config.toml
model = "image classifier"
dataset = "telescope images of galaxies (Galaxy Zoo DECaLS)"
train_examples = 88335
image_size = 24
crop_scale_min = 1
horizontal_flip = true
translate = 0.12
targets = ["shape", "roundness", "edge-on disk", "bar", "spiral arms", "spiral winding", "merging"]
num_classes = [3, 3, 2, 3, 2, 3, 4]
arch = "vit"
norm = "rmsnorm"
norm_position = "pre"
hidden_act = "geglu"
mlp_ratio = 2.67
head_dim = 48
fused_qkv = false
bias = "all"
qk_norm = true
parallel_block = false
inner_norm = false
patch_size = [2, 2]
layers = 10
width = 320
positions = "learned"
pooling = "class_token"
mixing = "mixup"
label_smoothing = 0.2
loss = "binary_cross_entropy"
head_dropout = 0.2
init = "small_normal"
residual_init = "none"
optimizer = "soap"
beta2 = 0.95
learning_rate = 0.0019
beta1 = 0.9
shampoo_beta = 0.95
eps = 1e-08
precondition_frequency = 25
max_precond_dim = 1024
one_sided = false
adamw_lr_other_params = 0.0011
max_steps = 9100
batch_size = 64
epochs = 6.6
lr_schedule = "cosine"
final_lr_fraction = 0.05
warmup_steps = 180
weight_decay = 0.07
adamw_weight_decay_other_params = 0.05
Rows from block 4 of a small image classifier, named by matrix and row number. Rows with one number belong to one neuron. Each number is 500 + 25 x the weight over its row's rms, rounded and kept within 0 to 999. All counts start at 0. Numbers have three digits each.
After each neuron's rows are labels from the 100 images, of 14976, where the neuron reaches its largest size: "strongest on" is what is common among them. Only what is clearly more common there than usual is listed. The data: telescope images of galaxies (Galaxy Zoo DECaLS). In brackets: how many of the 100.
# gate: MLP gate (model.blocks.4.mlp.gate.weight, 848x320), inputs 0-106
# fc1: MLP up (model.blocks.4.mlp.fc1.weight, 848x320), inputs 0-106
# fc2: MLP down (model.blocks.4.mlp.fc2.weight, 320x848, transposed), outputs 0-106

gate.324:486512494446507516477455538485465510517484492500541513524507504539484487451536535462480477524459499470491437476448481526494480484509497494472499484491466512519491529453525472516490537504471494532500443492514503538496475482477471517484485524493559517524484505514514517479489512523489447497501517548526460484512506493457519
fc1.324:513470503546503513508526491517516493491522525460461492481475496471521511549455491534485502433485510497480529543520530493508507485528498515523468532475472489483498488516510534479534499486532524498498540528464502457505469546564520472507541513515486508481510508448484488507515469470488547488498494475464544509478507481549498
fc2.324:490500468467534497463561488472508468549518507519512457502500497528534483505522500502448465518529495526499496504483518497493519493487464498482473481514492518533486519504535488530507485516485494480482492473527498526534511517488490526527531527457465514440518501548504499487506524494498485546479483522511470504476524555474492
strongest on: roundness: round (63)

gate.12:500507492510470517495467491464508509502494486505488499518497501466510490555477488502502484485454538478496485514506515534447523521518510528532488482477514502481507476478464467480533517516518478527527537473520484513503511485530524513524498526495521510501477511484505487499500493515517458488524499535435505504502508511469495
fc1.12:522510546515494509528522507473521552487511508498510466503486450528506500531495477505513518568514533479488514525448500470505479473528493470483514489493499492527503520498519540528475487537478543482463453527519507485479475485500521527522511523526487405499465459536514486470448490504500558494481496488499499486470481515485436
fc2.12:547506495525520455551548503505527471549519501489451457510521457509470523496534514518523494493500487487481500484527481510514541502504538500495512469494506514503535550450491507483513526504467519478475505518457498469482468473527489518554459468474517497546513450503454502484488493520522548506521517590490454510457498507476535
strongest on: edge-on disk: yes (48)

gate.205:499530511549496506539501496464493510527500489420497482529455515480534501520495465497508495477461563537529517494523481448459520494501510514533471484522469500487501549506478495517512528505545521477509534469524482525495496535463486486500457503506472544479491531477429535507521521542523442480461491462498544501450514484560475
fc1.205:498487512526492496524445514492480501467489549531487511490537441496511534512478522509498523498503525517492505532482506528486534491490472515490516482471530458499490537529508505480511518501475514487526497517506520490503472535489478531485471481486509507515492498504513461521469444532479471486513504531520506484545505463535463
fc2.205:497501447501489500499482471475471479523488467490503471473476452524516498512512482492519504533496468440450501499536485499520564522520474494483485549504475485536499503524468517540554487494522516493512486521532508484514520468492502501510519501508516524483503453498493477467496447478500505514508564520560511483495501470474515
strongest on: edge-on disk: yes (44)

gate.55:486522560501490482508481542475542528503518521514505520445524455524541534460476480495489472486457478463509475498503509502479548482494503505513546533505461474516541538499545525492519493519520483505490509518508490487523506468515490442514480473507464494554534539542478510542536509515497474520510550454513494476523526504468457
fc1.55:501494495496493481484501485469465501463513483543559500535478516474496518560509516508468488501541508516485461549492520450440512510482492483482524485498500500495496494497468532486469502520482501498502503538490517522493529484477487543535516544466451531486507532484492519507531497503489485523476486504489558550493489509482490
fc2.55:524501499485515470459453524512524449504477543493536476481492551511516520491561523513515520498511518491504481471499512478514524518463491484525487438510500472518428461516495484512490552562478459518492496474519475517527485500504494560518529487474520506536521478532500563541532476446514499499493520459485501498542518486507494
strongest on: roundness: round (50)

gate.218:457541496493514481480523506502458504525500463462516527499481482488500482550490497477506526497544486482539487512469530501501489544497473537530505511515505463536515513472453473501493483469526503572482509456505513523483468490518474465477493530500490488494480513535484489488488496488576478506503496496527534478505519489477494
fc1.218:501522500456480478545499506466484477458536481547523473515483499524486501537496492461545503508515496484526498511478572496481510500500525481495476502483533527543533508453509503484483498524464528479507498488494477540502504533477512483484520479488480458459494472480473466537513500503495503512501514510518453505510525515475520
fc2.218:483544526461467522507481559474529513490513504509543517460479514547494482488479497525492496507503420486480477527490497507503433497533491507503475481466520546563486499500492484483531518525493534543537517489467471498474517513519506525477495519463556491471462482495490509524491442561536486511486516521490501473474474480472529
strongest on: shape: featured or disk (64); edge-on disk: no (62); spiral arms: yes (47)

gate.614:521529547490514471503484503479473494501482432507468534457510524463505502497514487488524511479516538496486507512524498536530479470505521499537489508520495464475470501507474501505504521522514510502558520464462520523492556485527517481469539504509514535553488531515541449472497492458456526501503469539489473498473459452477501
fc1.614:512502464488522504506451485467479470472488499498508456482482488451508545476493479508546477509487489509499513495492477543460443487527536520473471505512549475499546530518478522515487534504543491501492548512525514447540476473510477486544519438493512478476521556493521525539483477492459482520526481498535490488547507497507495
fc2.614:530499530515503488524508503538544504491500478500480498489470510514483463555540484517483532485476532491515512480483495481510505522474545515463493497526481492508544459554527455504491493532528431509507517547526510502507516467433491474521516526490469483507501524493494531520496521524485510524455480482565505467518470522471487
strongest on: roundness: round (57)

gate.681:494521527523519496461488493504473495465486463532527508512467452519525454502514501483525499479501463536489555553487536483517586482489478495491494480533492561506487485464481494521515472507510483499544474460499500480482514476507493483532527478462531447506494468444510528523502487501525512553526500500485510546477522525493507
fc1.681:514538482538504526490502503499407552488530499536488545505504486554511476472512502494533487535455534499467530540480452492481505500493468502500478523514507503505484476517509535521540506475531489517543492497517441497508480505491445461487524446487526510517485455504466507520513449507490527514517504495506459512516522541525494
fc2.681:468483512513531510507548523505468462485493506528525503502478452431491513481507522524465508485495514484512458498480488462491512526468496501499466507471504508507464511495475478515524507502476465495512537499513483496499473496472476493495514465507526483480492496522518476483529510535508500469487516490470553536531504504443488
strongest on: shape: featured or disk (76); edge-on disk: no (69); bar: strong (28)

gate.740:492471471502488503516477492513502458510521502466476574484488512539488515502482514500519480507518502488497526498483499513529529485496485544476472443481459477519523528493480514522461527484487514493555497518503467535532476511493496508473520489510491553501477493481513507502495512484514538488452488530492442463498527491503488
fc1.740:461529519503515525487566522506456518502499471522514473463493521488491493504499487449454506472532496499469511489504524516518449519572527505498505512478520527489504535485485498491527488570498485519420504480476534508453537523530549470505477515504504475498512494526524461481534510454484479546545484512492555548495495493498511
fc2.740:490478489490489547512520494523514478468510484446464554490454470524524486523474505508506477491478503511480533529537490512466566479480512457501528514508526441511540562478470501499493549470489517476498533510511514558535508501524488505468514490474487540478519480497462482482475477506480514487531510523469513521459446520465468
strongest on: roundness: round (60)

gate.215:532481508511482536524486512521535491474492528529520497521474495484523487497505483508455500482484462475531537499458440510500514506520502480470497523519514546492511508547481533506510489507480495535499451490489488533505487547497497488516541467456495490500515491450499510538517516497510512527498448455485537520528480488518515
fc1.215:444498483462494469487494502443443507505559528477467503475535539517475505503482516476536518527528488542494449517519533483502479490492511526531498492488494461494544463464486424497498486500499495470463532522482510473523525474505516512495464531523482476473516511536480473473494502507478503483474559536507484482477521496463483
fc2.215:514564517523479500491504453527502497490524524460501490489519469526487536517524523482510501473477529472470473501482505490487476516462476503476468496494485512506507526518514470480492469479516494488461467505477523522499524470521524528467541479520512479453509503514547499471450542478491516475510485511469507521522492514465513
strongest on: shape: featured or disk (64); edge-on disk: yes (43)

gate.765:512497527476472534501445491490500548490520520481519520518482451463510508479541501493459492507482497514504439464511533530494505536501511520467496476468461499505478491502480493487481538563466491500541496535470509528530475477473534487487513502483519463509467521486471473498450492466511498524497513517546480452488517477472513
fc1.765:472498445503551508500526459493520411505485506473498498528501504526487474500469454461568515495565472492483502502501547482474516472508491505494497519563504517471501490460493501532495461464511486496477512472482492515518505569483478539494473492529460540468543482513535505490498517471468470505469512498479498555512484517526459
fc2.765:515477484497505523484507504499501532526538469513495494493490484490493496518509519501462506505505509513472475498505504504524491484491484487495472490511467515506488510482524511445522503547478506523517484553526473480481510550483451506525557565440473473499534549483507516512505466526518508482495495538532473488499488474480489
strongest on: shape: featured or disk (73); edge-on disk: yes (69)

gate.392:494458481539504480535514502481482534503526518515512480476521489508515519472547537494463483498529548503468473489494476490474487507453523503514486474491497473486476495546457525515514552485460486479473535489536481518480546506514525483476510504465505552501510472529471507543476498496497516550478478496553501492490482530425486
fc1.392:477507473461484516499495530528523479493512468477479532525496495530519503517443455502495527524505450497507566517510495509512485517551498499505493486527504509495506538471500495490483464516510480523526458527500555484513458459483467496544497505541473447483522503491537560474553513485446502470495507527502501494529491479553526
fc2.392:491523500488484484498516496507528523494504546476539572468497511507505481463507506515469502464459510515519437464490500462527466515509469495499479538453489491488491472489505528487522515485472526500509478493514462479500519509473535500464532485485440490504516525476474500544514481499469516521488482551521495493517466498483506
strongest on: roundness: round (66)

gate.52:481525491485482531513445523491479496501495447496472531520507541516492507485511508501527530483500446509507486517467532442444503501491539493499525503461505499498522509490529470468540518458467512511484511501470497513544503483537549548505513489545532490476475525526459481471486511531462495510512528523527493499536516519513491
fc1.52:514544476461497514484470468507484500476508496452519511462524474490523503496530497515518476518559509519555495525494470508464472521447483496506481548477485505492509494513504529529555505499495540466506508491493536527501538541497491515552488486515525475453530518496522508491499518473458472503463473508517473506573492498515520
fc2.52:512530457491516481508480520489521450541516510482482476480480502504450502448479532500458445484471459508506483523485477489478507513501488493460502520541487482511497530490467523493484524521480471493495537520549520512492480526489523506496514540476482478471528512498450451509570456512479494472489513487504493484462541511554502
strongest on: shape: featured or disk (68); edge-on disk: no (60); bar: strong (25)

gate.480:514464503526484489545526511500516564513454502468463494492520487533528493469478496488500523488527486520484536490521490495476475467492505491520465500500523530507458502435503492443535526518478458509472507480516521486502488497493491502540571535558507513532487488539486505530495477505487555537516475506513489519483522506492476
fc1.480:506491459509557499492514493484494516465519476447507551492516545518461504494537526516504525532527528531542458525518505492534558524508510529481531505495470444523526510531524516501497490490444499510536506498469498490504490497530517519476452516514492454484525509494524494503516491517480466479506504492508497519484512501489463
fc2.480:534469475484530548491508531491493489485549465479481472500522519487533478494520498523522491507503488479451470450447504470514563496551507487518495556477457516522470491536482469501491507456543506550452480501496518479502552534483546463496507520506481507513506533533484500504514531547568480474430497542503496478471471453538492
strongest on: shape: featured or disk (64); edge-on disk: no (62); bar: no (35)

gate.194:463462482455540457488559456494518520444529528501511563496473497455492507449492573499542494536544532494524451476459494519523504507536471451508507467501519471496485505489496479538489504490463485568491493513506485503484483496504508503478513509468508546517516470502500490516499479474464511464470469517490493482505542513520485
fc1.194:492515461522483496533478505513510467522494505459520481489540491535463489505493468496510479456497479470517540483525495503487537478476531476512496490488450499488481512464507510498492517552530504444548521469531532492488532475495441488514532490530549534486502507513504547500524525492519467471533492474516541509523479511499477
fc2.194:512525502469479549474495493498508488486495487454507492523528523511493482507508523483491481484522478462487514511479497514508489470532530478448463527481443496511483472520487511484466485537530487499519531497497482461456508483453468513504525547503535491524494490485542530534530519466500522516535511478522506481495517478482494
strongest on: shape: featured or disk (62); edge-on disk: no (56); spiral arms: yes (43)

gate.552:488487484509470532480516510496535500502524468467488514437517511505493503534498475525519452483502494504512483510521491486501489505526541542485566437476507509502503515486499497504526511518504449487492522482489509543555498512508506503535502519504484485528489517514481499522499486463491471520456475532511524499527475522524479
fc1.552:472477511466441486517505479506511513492515505503480486480477505509498514478503520490521486538512488469481488486523498482479536487518522469484501498540480513489530504500515521489507473500464513494517466511501505529516517511533509521487508531487512502478469453497493511490486465488531555497502506460530564527521491454498529
fc2.552:470472527498472471536497479543454494447469465483539486534547513455525512517514500510516464471502522525514524521542525498426503529538481537511530488493527493523529518507451520492468507522524478483505557503532526517487527489517494508504541507495515538514479510503490498485499490514506540549539496519540499494521484455516516
strongest on: roundness: round (43)

gate.694:478502528492497535511518515504502497536479532507478525513512535531507482489503486473483532482495503484514516495486535488493471445517514549477503490522551539525547482487508497507511449529453525553468514504521496436512485495460555578474480485473486488500502477465497533518510543487500448497488522478509493497508526482466529
fc1.694:457483485512484547548523483497478492529479538513522478532547515565505489518479494521505540530518452516502516530485537488491486490498531495467444491555501585527516500475533502505517426521476514503487494523523482485546495458482537566486501502552508509488524493461505511499531491512503509489466476484533524498487524477514533
fc2.694:531510464524493492495481471510533500504516511457465504504480505509544423489481481532481492471491514528465526523480541527543481459521496521520486472498476552508487504501485496513514476555534481492524511500454504492514481521518528543489508512493488511490507485484441464485513510479507541522519495508525502512460518546467471
strongest on: edge-on disk: yes (33)